{
  "arch": "vit",
  "model": "self-supervised image encoder",
  "dataset": "regions of photos with short descriptions (Visual Genome)",
  "train_examples": 50862,
  "image_size": 32,
  "crop_scale_min": 0.2,
  "horizontal_flip": true,
  "translate": 0.06,
  "color_jitter": 0.6,
  "method": "simclr",
  "norm": "layernorm",
  "norm_position": "post",
  "activation": "relu",
  "mlp_ratio": 3,
  "head_dim": 32,
  "fused_qkv": false,
  "bias": "all",
  "qk_norm": false,
  "parallel_block": false,
  "dropout": 0.1,
  "inner_norm": false,
  "moe": "top_k",
  "num_experts": 8,
  "moe_every": 2,
  "expert_mlp_ratio": 1,
  "experts_per_token": 2,
  "shared_expert": false,
  "patch_size": [2, 2],
  "layers": 16,
  "width": 128,
  "positions": "rope",
  "pooling": "mean",
  "projector_hidden": 512,
  "projector_out": 128,
  "projector_hidden_layers": 2,
  "temperature": 0.2,
  "residual_init": "zero_last",
  "optimizer": "normuon",
  "muon_scale": "spectral",
  "lr": 0.018,
  "momentum": 0.85,
  "nesterov": false,
  "orthogonalizer": "newton_schulz_5",
  "adamw_lr_other_params": 0.0029,
  "grad_clip": 0.5,
  "steps": 2800,
  "batch_size": 128,
  "epochs": 7.0,
  "lr_schedule": "linear",
  "final_lr_fraction": 0,
  "warmup_steps": 280,
  "weight_decay": 0.04,
  "adamw_weight_decay_other_params": 0
}
Rows from block 9 of a small self-supervised image encoder, named by matrix and row number. Rows with one number within an expert belong to one neuron, the router's apart. Each number is 128 + 24 x the weight over its row's rms, rounded and kept within 0 to 255. All counts start at 0. Numbers have three digits each.
Before each expert's rows are labels from the 100 images, of 14976, where the router gives the expert most weight on average: "patch colour" is the nearest of a few named colours to the mean colour under the peak. Only what is clearly more common there than usual is listed. The data: regions of photos with short descriptions (Visual Genome). In brackets: how many of the 100, against the usual share in percent.
# router: router (model.blocks.9.mlp.router.weight, 8x128, trained with AdamW), inputs 0-127
# up: expert up (model.blocks.9.mlp.up, 8x128x128), inputs 0-127
# down: expert down (model.blocks.9.mlp.down, 8x128x128, transposed), outputs 0-127

# expert 7
patch colour: blue (35 vs 0.8)
router.7:151095136125152149145160178123154136109110139137147142160090111113080130088127150124150195117130132149110133124134133124147133154155142148154126100133119164122113143114157148103132193141080144094094130142073140116097132112144125080144124160125164162075137154099157160103126162134130121142135115131139104077140127126100131138083122114129170097152134141145112165172121141138137147140134
up.12:141161135130156145109108118139157124144149145114160130139105151087166153132121143152115083120092113143114127121117181168144117117133140147148141111146110109138070129090144158112141075136120150125147135124132129136103082150177094130110125135117102145165149148160109159105141129167090199134149137122083115166110106142087108091123084120093135146116100168104132120105152116113152112123131
down.12:122106108137117179100096136143102101108125133119164162151110159112143121101168142145100132135142139126115125142116087151136152078116163157171154120115115126146085128143128096148085130163123125116107151105120131137155101096112153147103129164124125133148109071115084148155116146121140081146067093151112114122129154167167120116160109151118091182095117114155123165144125144130157122142124
up.13:112134146153154095125187100086114097152133118105178113189162102160126152111135095142090148102148142111156160101150099172123131126103088115074142195130095135129149102115103116136147112128147133165139156162140117149115100100121132135093134147130103125153114087119124135103150138155107083134132179124120125131159107111124129164164147110108109107146142139125134124151132111132148099123118
down.13:125151117141147109138080114175152123142193168111083132111094130115146118115157127112141145112074113132151099141073148108108130125136169115116114102154151125137128150153170141086134101170119119116161180163117142097111160112119113113146141106154147114120134117104102128124148102078147087124135146145149086128123092097126141087116116140125146115127129130135133149099103099152149157178156
up.14:158152101116123075127083146141146075122113150132094139151139108151148119102133121103124158131153124111130107154149158150110155152129148098139117113137117099134140163129117106113150131152098131126158099111129159120110110151164126179100136074117124199097123096090115130145119165182139188128155142163124143133119145137097155126086111122103102106111128075110109123151127118088132144132141
down.14:120132148159124125111122111123097114103104117108138143120161193117083104112146159143132137163109116125100164118138142125117138127133137156121151129113141100111141126121131174121135140101162149096106110120077116079133104091137106095088104146151140095138100149144119180128133128137127072157129131152097103128142114144126078166171185145156166151170103174108122132153124112105107104145145
up.15:113139130165170113100125108126099119149120144142069120184169092122148124102137149156123152117140198118109095094162076121128090143129094134139154112100116176126132129141115108124133128091141123134123120124093137150139098118088125090158158124128152100079153117164136130146154149120106135099126147120092146131139150109167122145110160114097111144121140114153144137170136136085182140132141
down.15:158187102083154112128117115098121091140086110128147118114148149125090110131124123128117122147153093106112118118145143125117155129139135149139123159122148135112153119099134118136172130151155151109098140123154077092079128117144162144116133124139104104181135123106151122118145101121104107154123145136163132163175155126181157144155105177118119103103128094152106164100101078119110100183131
up.16:083114119150137139136120108111122129122130164099155116109155109125140128115105120123109151145105145127115155158119082137108152095148136113122135115134126147117107140131074156121137136075184208138143108140111114167114146131102115158131168121147186132104131103152112146122100067117077113171096160119161151126105142115126142151114087124147170124128141107150120115161096172123120137140099
down.16:162112139137100159111131141153121148108124111093153165131103123167131127100098106091119177119164133112108096140112141138154085185112129142178105131141150088144087125098126112081135135156074086134159120095146110071131125156148135141142120109145086161132159126145136110127122117126177103120150111158084141143132093106139147132145126133145114131147143134132173127173148121129126134098163
up.17:147115118168148151125096153156168108142132107124111105155125158138164125115097161106132127175151091119145119145154151126130163124071137122123145088157163111099132122113173144151103106138113141107108102144128114125105166145104131117090138147128077183111106108110131169094132143153169130114128137136115153169158127136048127144106091159134108149126105072105126112118129117121126136126137
down.17:150100114156086107122135171147103126078089168155135125141153119116139082125148128172088148138139138119123105104123121163141106120118157142154131137158099109138146127132110116129138127097171139145126164113136140130123093066158104148141095123156164125164081156140152145161117127103130154112093091156149096089151135155183131099167150119128112111136119118077082115127124131153121112140125
up.18:145111143135135152105108106153103126100154119115097099084129103137112130150108134127132140123112131154115149080124146141138143101138080111093126117154103139123087151112109141164157102126148137127139079165161164133137133145163131168101145123114147089112099156152128126119147101090148115106125155145165114125069081104153139132133121153127100167120173128122196153137160144097073115147107
down.18:136131127129143122094133155132143126089106137141127156165119157095156117147128137102136167100142109146115114150137125111090107128120099100140117129071169130125180077160095136132135097135115111079154142138161073123174145120129131137136173129123108166101118120062124089162149129156165149158125146141135084126134124128123163105125118137136091131156120092144143101123130143169113106103174
up.19:101098114078145124132119139083175140126166163117079114137149115144128123139086141152072169103131146128106111135146117113113111115116148101092099082117129191143084129103156129151130157135104172121144113135166148148155136126123123088152098146118141168160149124153132104131095135179135139132114166087138158150133100116164139133094156148130116108112114134132131154125118122148083152149140
down.19:107116127158138179123135140114134129109112151174157104133112110132105136106173160134133094076140172122130152144110148107128092166148150102122137119142157127130148138083133119138158103146128122136143110117167124148127146080126156181100127110178086140139111131105101147118134152126121106096088094098112092153135174156138102126133097088148102112104147191119156149106148111128098136108108
up.20:111153117155128120145112158101132052145098116112088105078101123178159128145103112111132146131120145084157118118126095070094154125123118130118110131133120085102132154169161149149125149129148169096154114158155115154139121151102106123115151108146121102152126147102074148163106115117138133157106120110149119163130107096124102145123185119128126169142134134146126118165124118116155156136172
down.20:125136098132111139154128117117112142119105156114140114095157080113091087131142152137111157130120129092149140090148155145126126116083113139140136158124129159147112125100121075193093102107111124158111151123094131133111162121173139101147128176071119106134146106156123151151144122144099122152131133155143136113121154117123151107156140105109108127101111086084084182147142131150089155167158
up.21:135105137144127095072106110162127129111141097140097083125155120125138133146100133107128127129154122116150160116145140101144116194171155121138145150115134128108191125093137136144114114086110138137129158118105132100094144191101132165135141126185067129127142103094133115104116138145090147142089167167114176121117122135111142109130132139133118097074132150142108113132155139145143139112155
down.21:141103096127109176123188152139107144157132113120130136171139097144161106109142108125141106105090123115144112120095142156137132126131068099179144160098140117105104142099124127133114140114153125150131118122111081142170084094132125122124129132100135155139150111140132160126149133153124125097147050095157134125167149103121159138153109109148161156137139132156121185120105098091089141115121
up.22:122122116141138105125112063123133143112119099138113105118129110099148170125129110095121113114122103161109154136114115144131113113142137130131160066144144145142102138113146106132120180118094118161111136139065147142091184149131128134161145117131167147096137141141130132110169130165096142135141118093132132080148095139073154149134131127080119159151125123123168146160132152102133184082098
down.22:109149083106143134107114140152139091144133157084127121111111110130114116111115146147195132119087152125145105125165153115170177153170129176115150165133149132114104107111159115133129198163143159149164109129152134137157141123139140115135116125120108130148123138109128108183117124101134120085152143108099119107141068157106106105090126081121108135121140128100140095122139102132109086139121
up.23:136102127130175107089158140168112095107131136130127129136106148142168112099160121109118142076132170122126101069126125145124121150143129114122128086162102160096150136122128129115136128155099108136105160160121114121127127141135091120123114091118118145134162149118108110136105168181109131136217132153155116098128138102104151121133102094164144148112119131162176099136126092171112161133155
down.23:126110144110122109140098088127163158147130162133098123092132158090132131161120111128110082128125112131098126192144123109147148090117150112139153129123123099175116087156129129124153147093109124158170134074153096129142144138121122086140151099125141120125125130188094149134144129109082166076110123125150183177135130165146100115111133123112149117132102144136100136088149122146134137127090

# expert 1
patch colour: brown (60 vs 30.8)
router.1:178157124119123148148116144095151137127132148124102167113160122090143093136120143145096178102130157109145136134136100158154184068146128135143116112154120127143166125137127131160087145116140099159111135144152130116132088133138110126131148155139115105128147097123144164134135106154163129177149120117146129126109107168162087154112094146095142139143114193090171144146097119089162105129146
up.12:112136108112137157093132101128159164172101118085141118087165141145148140134141105137156173132140133164113096143112099118123111126125112139113121079159120142167090108131094100132178143148124149170118110154115126134121140161115138112102108128127083113143103125126144105103148121125126116102148173118143068085146121123126167161134148153120108100152171109083110146143122162161142168102087
down.12:149080132164091099139139159135127109098105187073115138134138120137138119135091128120132050124127131118114145088125127085130095119115117133106170123112152132177140157153151112107143114098138084103120137137194141106171110102099121141153083158111142150154166153155121122140134106111132149089112140133095169151150135136126149146140092112110152127124144110129128122136127118091136123151094
up.13:158114098143119117150130124139057148113148137142132098119103118123117118148167106127140123085150136157104124133170096111161095133087097130179109105142084140129114094131118163135096126133117164106123144146154146126118145067115112145154119140071172141087164135124138132141095167126110135095134131083106172128143122107134133116162097156135107118092153127165134103136139132182139112136123
down.13:100155151140105103091122109168132139150137139157106154151128123112174141136097099100139129144099150108152149114100121079110088125050161118140134154168125097109125137127154086134132150133137098127131133125123150114153071117163176083107128120144083110151113135128151123144147096115138101118135132174125136121117067118139173146117151155136130155110174157135141126089108129117118119103132
up.14:130131117124119131102105120123119132114146101116149126138153102178170136149128160094086155089144119154107143145098092123127093170085167100099105135113134112115113154108091133108149149129136115115117149122118116139134127116133120113147125181102164159114146080109158092136088113147096190097101134149146150132088134069155181128174154134102136112163126141134134131097155141149138144149125
down.14:137129165104153124170090148139087144119143129103078106148093102117130115126164094175143151121102127157158149110119140152140108130137139108185152108150126129095142131083126158147156118150120129087127138131131125146127110150214149116100126144097135114152111070126106176121123141111133112146148106101119093127133097172177127130115136114113107116112132149172136127164089119151125102124127
up.15:158153101103123146153129122109147136104132094102142085125151135180143123145127157118108122134136116161101129151135122115125156096105162089129123107153110171108111097128111089131135122122148107088100120126122131127103107122082162141106124094146092131162101165162169111171103150154129056115194128121133154153105144123128134128134151102147165095117165143136140098113100127110165096157118
down.15:086164157128107159169124089124154108097128114116106142128123152157135107143134124127139144064108128144099132113117115110135102163136100110121150117121098117190155130113154165148113140159117148135147148128117158110130117145122108106147171123141156140096128117131143156144180152107142114101067122124135075162141129121130103115060126123119088165151097108166129140127174123128090124134162
up.16:146125078161132132087198132115114130122134122091147108154129137105162113136141108119115138138137093176107158143105129159142129134140156142111114124117115128104136144109163194120092119165144138108112130165121122119124101087173140135113121187118097100163133108160154144122087102136120126145126115109119109101141087140122127107124111124131080152093112152125120180131103187117145099106162
down.16:107141143102133104118140125172110123114138104080105118155146137157155138194137157143116119115129083123110083089122098101128141141108154145109137124143136172120137085092094153118138154123136096078127124085103149124148120134136103151093106129141117134134117126102131143172146149153159155105118103166157167146145162115140178101116118151123153143190160097160114122115137098117089121136144
up.17:160138122162183124110122121080066115157098141096124089132132147085123137159117143161107145117136142154159104108120086119114132156129123122114149158132174116169130100098145128096146109154134108141134139145139100106132134135136151117134136134155064129123112173131100115138154157118139129140136131165093116065138111136137136035111173151114121128131106133126149128111132122140096152116145
down.17:126106139150107167115137140127118143170116101138116108163115150103118143131140155122138127121119135131130168104179126144137100165155136126133119071111121133120048136140086129108150112140149124130116114095125125116118132142115111134108122113143150149128095100139153133151130131146125091135118106101151142152132158145147123100080119158166162121122121064205079133161140145079176092113112
up.18:143101162134125086133139145128156122060116112152137130125123092117156125090174088137130105164129109121133100157136153099120109134140154129173127111171096147078152149129193114171086070112097114144134118132105094153127117111114085122133100122137123129153151129179117099138157127124121120095136159150140103118134125135090148105152154125108112155103131139133172099099155134134124158119123
down.18:069100138104128120120138147105097124128137138117143082117149115114126137154097107111156099122150149142117122118136159130137133133126105160145116108170128106210143134147099103125095175111169137107131124090140179142155184111154134161152123115169170098123121127138125090136133150095132137165121118136113128087088116134129167137112106108142146122094155125117116119104062144116173120137149
up.19:093169145125123146154111091120144105128109100129146125105129096109144113114122079163144142096145128119105122114128107121152097148128122130120118104169084165130131139112060130106100128151149129126163077132114125153095129105132100166156103109167108142090130130147144071146135142152146131103180158143131144156127156142127122079132153142167110160128092151084118151111103142141161178124131
down.19:111132101161112160112131122165100149150106163127120098129150117147130109086154132130155152143044114152125105122088167151099112129149135134095129086147115119174124100088140132132147146142153115134122162177150117154124131146131124148143102152123172118133102109145098142095148121106101082124128159105134091122138115122136170132146116100129095143138170069154120133126130104138105086115172
up.20:105104150100098117116137098123137132136085109134124120098120150089154156144116142191139135090099109170115078095151094147109114092113135095130144114114166107165176120150144143123142125112153127154144118129125103170149114163069139110115138177129126112134144086145158123143157161140122135160154153143121111100131140104123107119102128105147142165140146095115167105105109106158098179122123
down.20:081151152151127163105112139153113133115158167132114101144133147165133141154119069130137145113111171117124170166125175136095171136120177111131110140186121099126128089128136134140087112141108156129157120085078140122137134089115089115144134111157109152141107112111097099082147113145088119117149139102150119161126127107097149118131159159128133073132109108121136124125134125149127175133102
up.21:147169153104129142115150127158167056163137120119116108121116090119145137134146146097124100122153122118143108132126150071117162105150163160133122105149125121134125129084140127127113137120114145161174093111133162111105150106116123068110140105151122120111157140141084134095121138157112154140172077146089148146139141100117177135088136154165108114117163130131128098128109170151114134122168
down.21:148156077113101128184173115150093157137158159135114154140110138146106140111160113117106138145111128101108126174126135187134097128138142111125142129136175101142128119159106119148110129136125133115098125166137119118119121082139153123142153145146142120121098116101140142129154138108129122084156142091147119077142104140145111133167118116123123114096082035118123147150136126149081138158090
up.22:131137123114109130144169119140136137115141118080107144096183119125136125109131141093192150163149122140095132129162160108141147165169125114115137113169115137112137172087091134127154103134099102116129097159124147133105103112178098098121118131102126121136102090156183140091145112149139076140138117157102108123117106110140077157119116144137118126147098165133144122074128099120123122112172
down.22:126180085119137106070146117090127125154139099120137099137133111149167104129152146132122117148148161134143136150100155152107147084067121146117100125099126138140173140150130103133110148091120124098129144105101084109118136131160137119144120177132090076162129141155141109141158118157169108132133149141089116155167124126105122130120166067128128100130108115145115108164162167125131136103151
up.23:166157139108139132151109109117118109097106125034127131096115106111155121151122144146104128166080163139110147098115132175147136127149112090128111160119117114139137099127145129076135131108117108102116168122086150114099128153158112147165149152141109130135128107143126107136125131131119180213182106113132136135129098123120140128146149126157140127140167091136136113120139118175120112158132
down.23:092122101159143140139159128133126133145153109125196123140105141156107144144150156108134137111137118124163089111122132117160145153104129145114145152160135104123121134131142152122168144079140115156129125121198114116120146071101132128139125138112095122120148150132118149119112129132125114092110165131190090140108113128130126139085120069055179123107084140129145115113174133117117135087121

# expert 6
patch colour: pink (36 vs 10)
router.6:133117134096131131118125149128138106123083156110113130143123187112096091141125116131122115117110158107106144175135151151130148111149121126132106143142149157120135117211166113136108134118155099133113145079117148115148155147158113134149141161087138094153184117124178136129150133095152080129136116111128158116106139117153128146150092089096067165091159167119143135133125138100113096130139
up.12:153152144122130108144151130120108110140117109138126150090111113114122145143117153168123135129152106140128145111147114105132141172152138120138142080114110125156093150104150141109175150121120157130131139193117083100094140200113138157115141123135134129126135125160079112144132126202103162083122114108165133135123140108116115140083111106178083124121153109109141120102090173111095119105105
down.12:155101119120170156125123125130146116120141113115083092078164142137162114082108165112118129130163128121130111152123116168148114108150084131111107123115139099119151087135114213105120115178130146108099094133147161115130124101170126111095095123145103113130165157123133149137104111100103144128116141140098152131123120163134122092094113178156100144134137158159140167125144124150134108170103
up.13:113106108151098130102153118125146109153088152103126146130123168159131130140151130174144174094099115148136104172117139141143179142118159130120157087119181059114123159167127096134143126139121113143127100128131127137101125167129125115139151102123075125101110139151142122113123102109115124131102188099112125131161136095125165145100132161153095151173150093073128138136113129113118155102117
down.13:089125182148173123168152137116122158123140167122093141150136154124106114130142120092094159129101134120125115105095146115079135096135143115151105114149136157118083120126136151115154115135111125149117091145126153142118102149107100154160141089167149168125150132121123157137117135125145127093166103124160104122109114122124086097114104150069123098156182136089194091123143118128144100130105
up.14:118150143111113141139092125139142099133193115160063117111107097128139108128099138130132131142145132149115128125128101116131138187114097095136149115142155117113082121085100107089108142142133123147162123138122134146148134157164133118098130153112118137105136101131158095158134118123100124145105127114111150129147152092101154152181141134105138101175092143158128127088121139170172187072146
down.14:121166150146113132126105120159132125139158121076139111133143166151105148133132106093147065119162094158106169127149097080132117114136131142111188109144111154127114124144112131127107118127133124119118124127184083143104105123159164109142106117110065132166114089114122132108131136181151130101153134091114143134129107123149156117106131103121131108140185095119166108164102129087097131131111
up.15:105136103137188116107178101112126128100133141128146146119133120137122113103095140095104144147126131105090140117148148101118129148119121154132125118133139143117134164159141158096148109086140125153149125138045128094089153121120143154123115127105082119143184150132156145120113175117107158076115160131162147136160115130098156148120120151149073105129113087101149134128107146128187149115108
down.15:150162126120083136149085138163076085138124120140113105168121151130122139107176136124124172067133113118133124125081112113116122120121142102153142149144134129162145162119107120176105116157113118109099111143141176152143111107120093097123120136167173142142125166106148078161122143152140095158125126138137145117142149114129085112116151108109160143135104156142056129135174137131135127101130
up.16:118208117106162115098131109126161106125132130089141137160127140182120140116115141085168125053152094131088131069143131145128154111129113159126144136128126102121139130132157117125124141141149132112136186127143148120118128171156128147076157158126114110161110117117150124156118136103161146102154101090139109119136132129128107130109126135089144130146098132093112094079151135156103162119147
down.16:142065152134095140141146098130149091203119137135111143123114141142122130126142156136150125096101141164197110110154108105173121109143128140105101122129100140163132103125151159162118122129122125146081123161137139169146126110157114144130097102146102103095147111099130095124183136133108112141145119130076116143142130112115170102114135103102106115137151112163182131136135130113178111101138
up.17:119087120142168109076111125106142146120134167095125107131138083188122160115133115132163127152128082121109115084107092132105114130111124144150138163119159138094108126106168114145113129137124124150119124132115103108174111124134137149121101150151133117169132114164185110167150127126105106139166144121120121116144133118134105117185188125102144122140085155135150097140078096156154125118090
down.17:111135124156105163150168096129100150179111088136177147115130116113121123113127156113150138081135120135131148137147150139169157154112143086088164134097146119082149105133080140156129113110138115171115134123121145156087086132131106131129148117117144158116094103120157108110137095128111112150093116128125142189153120064084140148128110127123088130143154146082136150102143134108122151143100
up.18:101136131114182143156142155099137164166112181129140116144127094159129139118138124148116163082156114158138137112118093138101159152101153097085151104173101160155113110106136129129137108106123121116126136118090123142108116124094107124135128162157157151107142159128116127113181097147126149097108150096100131120147142152117135079112132101148113098077095111095131143156108130189136136168116
down.18:171133174165139107120124078147151116098122073124147098096104109096139115101160140158108145131144114119130131178144104143134143114105076148126114127127129117158096075108140155185186132160128080145152167140145088121130151119111129112128124141120105132118133141151163139160139115148131135121110120105147130120172095085142131137130149105108183111156087153136132131097134155135098126114121
up.19:128124104162135159154137128107111127101128149134108132088165157149132093126103152168131136128150091100117139071107145090136137140156131142135173097129141162074165144126154106147104114132129117105121099156085138091074137103107154165098144158121112090128094140143098121143150140139166108170133156171117111142160116133155115118079151094136124127094116156102135148143141093109130109157125
down.19:119119121147191141132112137093153164146101171103140133139117133129089136122121141088093175161105148135096120109168060152142118148141151083100121177147131127107110143180146121147136123097157151087120115138123090147142117123136123149110136086111168092141165133111169115104129137141123139123097143083147131120125133158100090164123106130122107148114130149142118118145157155118118111170098
up.20:139144134117182108126169122089154099109141120124082140139120124131140162129103112086127143140140123117139128131148127128150104091143139110128153166160142163111098139127117102125130119112158112141127086097107099154133122135161121133132101168112191179116136143131137076160083157088116125140108122116109178064134141123122128126103082096145150107140123112109140108168100128088098156165124
down.20:149097121150132125116136146132142164110168130102110153115151112145116170088141166156118218089136131107114151145140098115143095145158141131112140160119100138134122126093124141097131143109123115074140147194167153093112124140082128168096112147110102129147140140107114142100174092134095114124109115153107085125132117111141162121105131119116095133137126155091145153110103113142095114111122
up.21:172074096186131109096142143159111070114113136097173106116095121172112179132139138119153141123140118153137118158105145086177164129114122158143107120104129132068102143105153138119137098119109096134143118159168110107112132111157118142115168119115110124148124128147128107110130116148080125146148157143115136113097148094174101143134118097123115148116098178139161133120139120157140116136139
down.21:140103175106145112193108167122115143087145116137133145105120105126152121117135116161141174162155115133150102109135130124141096120142105124137120104143129121131192105116102101152100112131151151124186164133098150109124138134116092112118089148156101145135161106143103133143139091084157120124139099147097154165111074164149160163130106140136072110158126123122150099103125142113138100146113
up.22:106117095168145120107136151149081131098098103086081094142147081142099172153123131103140115123154165101151121099125160114109103157132100141132129111118133135134098166143130094110142154122126100103088160138126175175158159147146111122090132108152116132087146093113122155100130186107118143148148131107099145113121131141117127129122124154128175146141187105093147129086116119132111141140135
down.22:133090073123148131171131108097101150109113185126117123112115124136077125090136142076082148124089125106190139140140122133131126145173116087186121126125083121129120100125109149131135134139106110133131139135135137106166133123187103101159097158159109137130158141142131138136124139127113128139118136136121091149109123144112141186115140094146169161082112134163140116122090142108102137119142
up.23:132105133074130095134107112137091142149155111106125145105155143145109113164153129133143100101123086144138110135136121140139106100167114161115134107110063093104113102138106160125121144149154156094116131099117121104155114119123151154132087148109117152129144117166126164163105130133138157168149172094110136067159084114151168163121147112091122130111112198115125138161129111135121126118149
down.23:141132161142129120114164182115103133103086120088155153114132115112130171111144139122134165160149132128078112129108138124118129069154119124102148139180153139119133107103182131109173130119122119147148116142136146088138158128131134114132105132134143134133120113134135131087162164109108153077126144137120103113163133154103074106145106118145138067108151137111176083085131164104128153133103

# expert 3
patch colour: black (75 vs 14)
router.3:111125125149149164141134133114142114149146133112144122091139180098161130162112134140120072149121140163118122140113151125155109106128120115117101152121157132106147107105092172149079082145153107168179128132136112164153126143131105146116130128161130140123155082142095145124103096114110118119109140125144122167123094172111145097130185144083146150124103132108092115143143099177131144129064
up.12:110155150138124155163171137123110123172114130119127096085120132105085137135098102121114095138121167092118138098111164095104143155107132123152147162130132124112119138126122135159135115129144128166105107145129093152126076109142130142067148119113059157103157108154168165141118171170136126107179129126146126124092163132101119127148111142174143128091113093144128130147139099161131160139113
down.12:154166101173153118096097101106123127118085115122132142151129115107125165117182115120149110122109116157122139123136108125135134138105131162135102104138153124146120101157121121175121122116112124111134121128128127094159117113156124127157124104142117129114108146143068093138157104174129112146108177112093110149174113154143094075140174106092128160172165121104100091125191157130098144123111
up.13:177157121122099134119065158134162143135122174110119143117104129178122118130140130141113147127063127129111139121175117108130107114115095152148152129112132148128113133157108112121105144124124107146108128140080107167136119148127135142167114128155110167103157137149123089118136162129137150058099146158112151092114134146142142130067077132132151124165106144126140155103096111113111166163094
down.13:081118110107111126136117126145159124108117098098120142177098136110108095133131096187128168116158128137096098111109139087114140155114161113175079132140079144141096126182099145140145146094178134116147144141174124086151123105109140097112162100126138126169131156096104168111109142131110097129155145114131139162120152097126125090133130102133150124123165109138117125116161092120148124125150
up.14:133112111132110132108116145124106109118161128118131119155116120127091083134164108135159106118127127129100108155129114121136131133098105137130109108138114125105164148149097117135125147164088151123118157123089156139063107082156101153141108115126160137138103141130184131126148135114142130181139130143108110111115138149152060143144178140198115121127188135175112107127171130151167121099098
down.14:134138157125135153143185129113132144080139100147132132109124087126146135157125159133132109112123157151123187107170106138176123102170152102167132179155153122139110142142100126136099148100161109093080155130145147131132162151077104138134098137125159154088141154119112150134156129088123116099104146114133121100133132124096132134135135115109105090143080112090170136081139131099114132159141
up.15:148108092138140131129118107110136106122147161138182158090163109123159112128102125165121120092105113165104132127117136163104097135110167120105094131128134146112101108090149147178092180108176122134124107117139133171120144141123140099071141107163138151101129135108150149110109137184099130124116109109134138088118123130083136102126151122169126124083163128155115164130171131153112097144107
down.15:115142147128088150148154161130138150130129131117126125147106168145119102101192089108114107144090125111168134129120108104130147116149130107131160123126096088167134124120138124123114109107068105109183085124140185104157097129142122177194140140109140162128196110132148135101145151098122113125128135142128135133117113143161154118169110105098128114091129134092156134127103100121094129121126
up.16:098173123117135116128115140132142104120170196099118111109134114147150112113079150133132162139127116103152085102101116085098149139156110087121084140126122171135095144127130108132115052150157137104123104104136112133112124124138121132148142139119135111136157175156115118141084176130091132105149076133123116105158145117112111146104175161135134127158132160132152131150093118133147096147163
down.16:161123095135115110113122179145157155120117144163122143136100110129114126133177102127128123100150143195126089102102142138135156105122154106143103075137145098121108122110122111160121169125118110126120136152151129142128155101117131107193102102106079155133119149136119138101104140151145125161151136147127137106158119142147147128143103175119140125118112100167159113165092139086084113073087
up.17:121110145147175113120078124126151096131111145099103175113112170102153121114133120183138134131121090157112128108120129137144130133120162142120103125087171111132123125146112176154096153063142120120158128179126145122135121082129136137139096160141113140164119141144144148092138126117128128114172136102102118119081110123051116140121112129141118165160118118152111124113126139114087190139135
down.17:129104150135109134163138127088157180096119112125141110112156167164096141120100135088121107149163171114140130157160123098106122145113115125151137157115130158110116189149157125132100094111127068121114100122139135093143136119143120110137147130119094083166096104136127159092106097109140097111166128112135121136111132157127173129089108079097125144117157171129111134119096113144139109105175
up.18:139105113128177095149128108134125126151140127137175107109143115141090133106099167096121095112126107120112080091103077127182161198123190114117102101125104094121144158110114168106117149165132150140122117133106122128152112146143119119096108168142101107135155096141126116142134088130133145123097174109128117151156128148122178127118134107132113135140113129124094183116147109090134124148138
down.18:135149153110090136111149081100120150116134151082141163112128133124136126123132089123130137161141150185081117156135169126128092121143095123102077154076119171139105129129115087148152161155105105114134155142130121149135148128127097140130129096121128102114109103081195110156119171134121139118148082139104144161124128097127096114141118123155173150138124106131129075153138167132133129122111
up.19:118112176150149132116139128139145121130151147137149133099130146120130102120124114104127100161122125061111128143137109127114107129159128126111153154173129153148126160137130095085110080087214153146143129122120124105112124164105165178085085173110177153138145126146125106121126171101141123139094119151145148158164103092121135114115147131094118143080112135152129136096128116112157145127113
down.19:148123099094070134130187115105124124084124130134142099132139103140111146159123168126143159115141148162140138128124149097132138135090115139109113115117109125154164092114118117140144163116078143109130111111162136087198118087125092152154111077098110134135120133106111166132153131115122161143128103087105127130119118187179163141166117176150099125130097125153153119129120139120128147131133
up.20:117135149112121135099185138084129161124148137138124133161131109126077099157120154145169134118126149132112143139087129106138154123182093111174099158138131153101123082119164147125119129149115127134098147166146136139152105099141134101131146119102154122098152137115127109123083143109157106094084154138105155099156129141144118124154134084139124135075099097109129077133153112172137118142183
down.20:176090099123153135112140094152158129148121100133096129089131112121150147185088119191106141147089117169080135136111118165087130159137154127094119128101095113155152110120132177108134115160126128144170131138096115102144153128135133139139156161142107125146125154093120125089080137114111112132128158116110109146130138132112138121128132089131121144126152084158117135111101091114082097109173
up.21:112135146120117186106132130123084133164123068133120094160146120124077112154135103090115110105132144121129132167152118115126168139134124129118166098129186123105138118155133138143130125127096068107123090113111120139110101089105115140080092152152127121142114154130160105123120138145112165088154159140189136135139130122104136100149195090129147119143151144118151115098146121144102154141136
down.21:135135070072187125139106098126160130128145141134126124088096158118125129130090119103147148175137167105116116174138135128138109112095150167120146156136121170129120130152099115127125145133146150080140125204119149114108154142095117116111112124118157160114146119107086122152144127102121076174132095136116102134111130150138134147114147133109162133167107073089114104129122129156147125117116
up.22:152123130098141138146165142127110121159127143102118117111118127143129120137100107126107101169129128139108140143119091119127137156116091170131120126125146091094105106149147113102181104138218073134107118131147114149094075127121123178098128080150117124114151137182138153072094123156151120161082115117148140113124131148119129146133180135162131144112136111107134114156128105122111168142121
down.22:064166116120111097133086107130121126099122142145154129147135121127154137115130138099138156097109155132123127164154123132145112118163140133150105140124097165149120159158134097177047141100072177136121114134126114145152134144146142125137127144153152137143161118107119123145128140140125111070146125162112148139168073113157139089118104129172138137117149116158104105084138137152094089130126
up.23:143110111146164157126168149093144147113126081143106156156131117158129129127156149138116158115122101133117090147116115157154116170142147117139116096140094114109111115139183156127156125156106119165142099094135100158113139123134106130096160133116078142141141149092115122091109138118124137138132126144117144112102137161108138107150164180113084142124124145153114133027150134122132077108107
down.23:102124170129126119117137135146123111129116102156111190092126128141145114111094117176126110135089158106090132144132090156109127155140142138151122164168108118103094127088085087112120126185130143105150116156145071128152168135166137116118144151107095131153153100127140101140120139127131114117121154128103153100105111180108108118113147129156117123083154163139143179138143118080134121148161